From a checkpoint of a small image super-resolution model.
Training: soap at rate 0.0024, batches of 256.
Rows from block 5 of a small image super-resolution model, named by matrix and row number. Rows with one number belong to one channel. Each number is 500 + 50 x the weight over its row's rms, rounded and kept within 0 to 999. All counts start at 0. Numbers have three digits each. After the name is the row's rms in percent of the matrix's.
After each channel's rows are labels from the 100 images, of 14848, where the channel reaches its highest value: "strongest on" is what is common among them. Only what is clearly more common there than usual is listed. The data: photos with spoken descriptions (Open Images, Localized Narratives).
# convs0: first 3x3 conv (model.decb.0.0.convs.0.weight, 144x288x3x3, each kernel summed), inputs 0-95
# convs1: second 3x3 conv (model.decb.0.0.convs.1.weight, 144x144x3x3, transposed, each kernel summed), outputs 0-71

convs0.39 134:445449466397461418436354459425451371434462475437467473475492441359447439429433439348467459450456411406460401445467481386475402440461490475419440414472479471472411461456468465479399428452437402393469479506465500470461491488409461486445440414414493435480424484433440421387444432437409460420
convs1.39 084:470552490444463548393487492520546528400561564495574519502449533440401508541452440487483547468521525419493488512581485463486480499547613504482468477521550425513560448439522482491437532362535526594471498453526547519538
strongest on: text has "color"; text has "red"

convs0.6 072:504455500398460452440410471484491455430431470396482468489479494408490430476431439385429453462499446344487494476406483347433514443499481476398396459478512441447409463447466438452393451442381406452424469483412517435471454470422454471464459321416529358500384468372485508434502416462438441498
convs1.6 091:433579532485531468429478478506628517377516626506525458447524470475447562509516520474502427547508564470553456492562480468482559558487497484409463432473522504454471461351516533530507535491515507495490596469562616511510
strongest on: text has "red"

convs0.136 090:544418400479427501461481468488502481518510568470518490410513437509476533487511455488488476509485444500456515515483448470456524459416445474495394533434543445446488509388472526400463458487442458496450436513466567472503524499505430431442480436486573514372493496438548521521491443477495459519
convs1.136 092:527471492575561454522438414580640527455489599500481528467566493382497541484425465499469421444549431475505537447524410564506522528596495495471466540429469467435483452487512519550512557446535490454441464546535532600534
strongest on: text has "red"

convs0.140 159:395457450386468403438406463445444372436425462428410465445466436464455460406394411342437438454450420406480388461444434379441425447434471425395438417485452454473425461431481439447390463438389405428454468469481468458486458509453454459428448457485502464466436406391448447447447454469434450439
convs1.140 113:537535453587515511510515551497591540529552510496533423449461564424444532477578455519493481445499591363429430477522447432547576509540432522498548516445583439424573509531561447537460488419470477522559475551565628524580
strongest on: text has "color"; text has "red"

convs0.34 075:551532513463458551468501565521531535543575564447576579537439523441569460500523540517501530534525487520506484539496535474522463499520463460582510461469588477553430530464543626453564423537524484461490552532510544549526545499473492517544563510441555577515471500550545458442465472476440538457
convs1.34 095:516391550535506503557425583498430486547548515446419458528565543401584518550522547465511377478571509596518442485478550412526460499537539474471491497501526491504468515471543510505545509538567485517480430493497505556499
strongest on: text has "red"

convs0.71 073:453487451480464407446509526490546489516496573455470511484405471573485475409467463456455517502465390506427474522485480452422393463435467402484451375431521476487425435434534531419473459392452506477507497535546412485511524531470421480509489505551531499430500489480531500456405410444493501457
convs1.71 104:456573481559482514506467503457581471461585527485454376478420512491493541513580547420428547549567452570472495526504491504541493405479478425511507498432542549531488485486516499547537513522457594607534366473577547540547
strongest on: text has "red"

convs0.15 076:560428418442478566415519480472501502556576549460597499445418472485535513416509525488464529493482461476473520555456473419438514509440424421469408448449567434487499427453501521427506365472451470448434501543449545447535539482469399414472534461449536478449460468477505447497508497530482502484
convs1.15 102:429514545549451422483480554488546428391513540489437482453607493461565495505412468541492455567575504527612485494610497505552586518500469485445466532513497547473432466459527535523545459456584388413513494451526566494374
strongest on: text has "red"

convs0.123 104:583554550586554583566592538582564614562552518579535515559561542620551502618604578659572591557549587584513626553557547640568550565550523534592550577554531539537543554562515546552617559571608579542566556552554490543548530501573513533570549589594538538546554587602543574536571564566575558524
convs1.123 054:509546562514585469401512559532535463454431551458528535550523507537409527525486504504476483489504583428584437561546530431477599535587522502440429494431520560467445442405486456513550485420505482458528500516579553477477
strongest on: text has "red"

convs0.143 108:549584550578549571570583559571563587567551511568537544559537538578517517586575580641535581575549590606526616555566546635548561552560519549565570579547571544519536567560546562545581535565606578554545581544538473540555562472586537531579534626569567597569573588583567600557582545508569567551
convs1.143 055:507527562476545452411537588507589547471548543525574539424504471499432475500490498472494476491501523442549422480540468445477530548595518483391457449454564489510528480427517490537536421423504510509518485511677586469550
strongest on: text has "red"

convs0.27 104:522591530582491553549590553575612609531539540603492526519500579634537525611567555662511550552605585659538623540564547627582542544562529520565588588517549560526575571535537582552581494570589587579532564544512516519515506476556545541574563587603517628549523551571517611510531542524581524549
convs1.27 059:527497518533559517379523543528577461438491529509591547452478448503419497574529500491494520449480547454608459510518504439428562529563517464464448484449539518530468499346511504545567444435478523508543517532564617495491
strongest on: text has "red"

convs0.8 107:499555470506426514469499519491451493485457538456506466494517459465452516463638485505496498517533492475415529494506516463438440467455459485455475497436543482497451475455468539445491541516523496521491493516497578440448517516569483493510476466482515462447547570484497508443445440478479540504
convs1.8 116:499533536536503404445437464477433458567472488422515511527519456511534572401517517548546522459486437487467487515485530471393590497505539498516496523613552528530470513524565494555450578584516375489455496434497521478455
strongest on: text has "red"

convs0.77 096:520480531411455444464410541467487432512485464487494500510528528403525456485399460467506481512463464479481420509509497448560441507522512502471502513485513522448448573529506487503400520509453415527520509509485457494524491514507526508492518431437527493498418436446501446442505474492431439510
convs1.77 109:446426548503572476466568538545509460544441491457448582539550434520525501442417442519499562463510484495504535492455490573499521511560537540409519525541487524471423503572413489513455476523430531444488424514428497487409
strongest on: text has "red"

convs0.81 115:568571569584547580582575534609539567536530514569527508560553546608531529612559567634600582582560585614496610559582586663563554568547539544578572561547528543493562588540525542551598553578596552549547576548562471580520558469580528570557543614582563569546580558625557553568578518535569571535
convs1.81 056:493518561472549455405529569475576449419460527501572528506555436508452549495478502477531464490496578426572428527581509446478589519556527475413438461420550520536485440392478523517578467373540537488513497531573599457565
strongest on: text has "red"

convs0.40 086:512411435406437423453388495448500431511513513458545466437509416435579437443452498458538499550435464491477485499479486451522476498458452444456480488415531521512448500458526472450429441476465444433431528477456507515536507548483439492468485446420555519502431458473450440412511426505414469410
convs1.40 095:555520454531512467597439502482494550503545480518428465461521466403554427508517487540482535505455606479503437501535598438538505478516602533503444493443526468551467514400513525452485434495435557512496412566527521513484
strongest on: text has "color"; text has "red"

convs0.51 110:499528508387414488442434529435492412458458521424518514524431490446520455457504459416539465512505510499553469464537515467475420501501517471474453405497503554532425493499474549517440499466497407449534536515545508522467493582452554527504452437467457530526423505431518412408371433451419514421
convs1.51 109:492445549500577475410636549544535445568480434437483607604516476532504471489464518579446503484489503557551537491470511498523536511451505490518454529569510488428507502510443440494544498503411477485482431502502472502402
strongest on: text has "red"

convs0.65 141:457436457423419441391419458477452422446475483425509489437460452406477457394430484361476450476424454388481429517430457391424436525450447409408407406422481460454446479434484487444373445421427427471475488462473453529499477580441446472409476395412517447462444419408490411429438416500393443421
convs1.65 098:534497531476626466420499614506562444533495533495483422487565535559404570488502497476437570423546548507553484554622413510572407475549472493517511496488555507467587476426486496509473579430512559467528467593538575510610
strongest on: text has "color"

convs0.26 067:613473439473455600428504435575495538509548539496547539409496466497504504548488473516445500503477549545510576528469446455468506454406417424522410454415583457458486530424492555428518528517482490582445486512413442476447572479534480411469512422468584465486458516450582482515432453585450463516
convs1.26 085:531467506510620493380430524509468421448500551463524540511542456530507519473401432469468443482591489547605526497607522466489532520512558557471451529457474529498486513443476540452550376473540503446509473488535548525469
strongest on: text has "red"

convs0.61 104:595572509590520577553603543581586644562560513572549525526531543606558494608585589661521575562551577634518674590543522630549558566536515520566547594487537544517549562518525546537610537554600600577538529547528500544541533469598495512540563569565530543543604565595552595553577551533581531521
convs1.61 062:517520559473548472358493542528552507394466575452553533477513435501461521566489522468448467489511553471606501536598537458502534539568557501429460471406516510477480495406497511496547471417507503468571446497590577462493
strongest on: text has "red"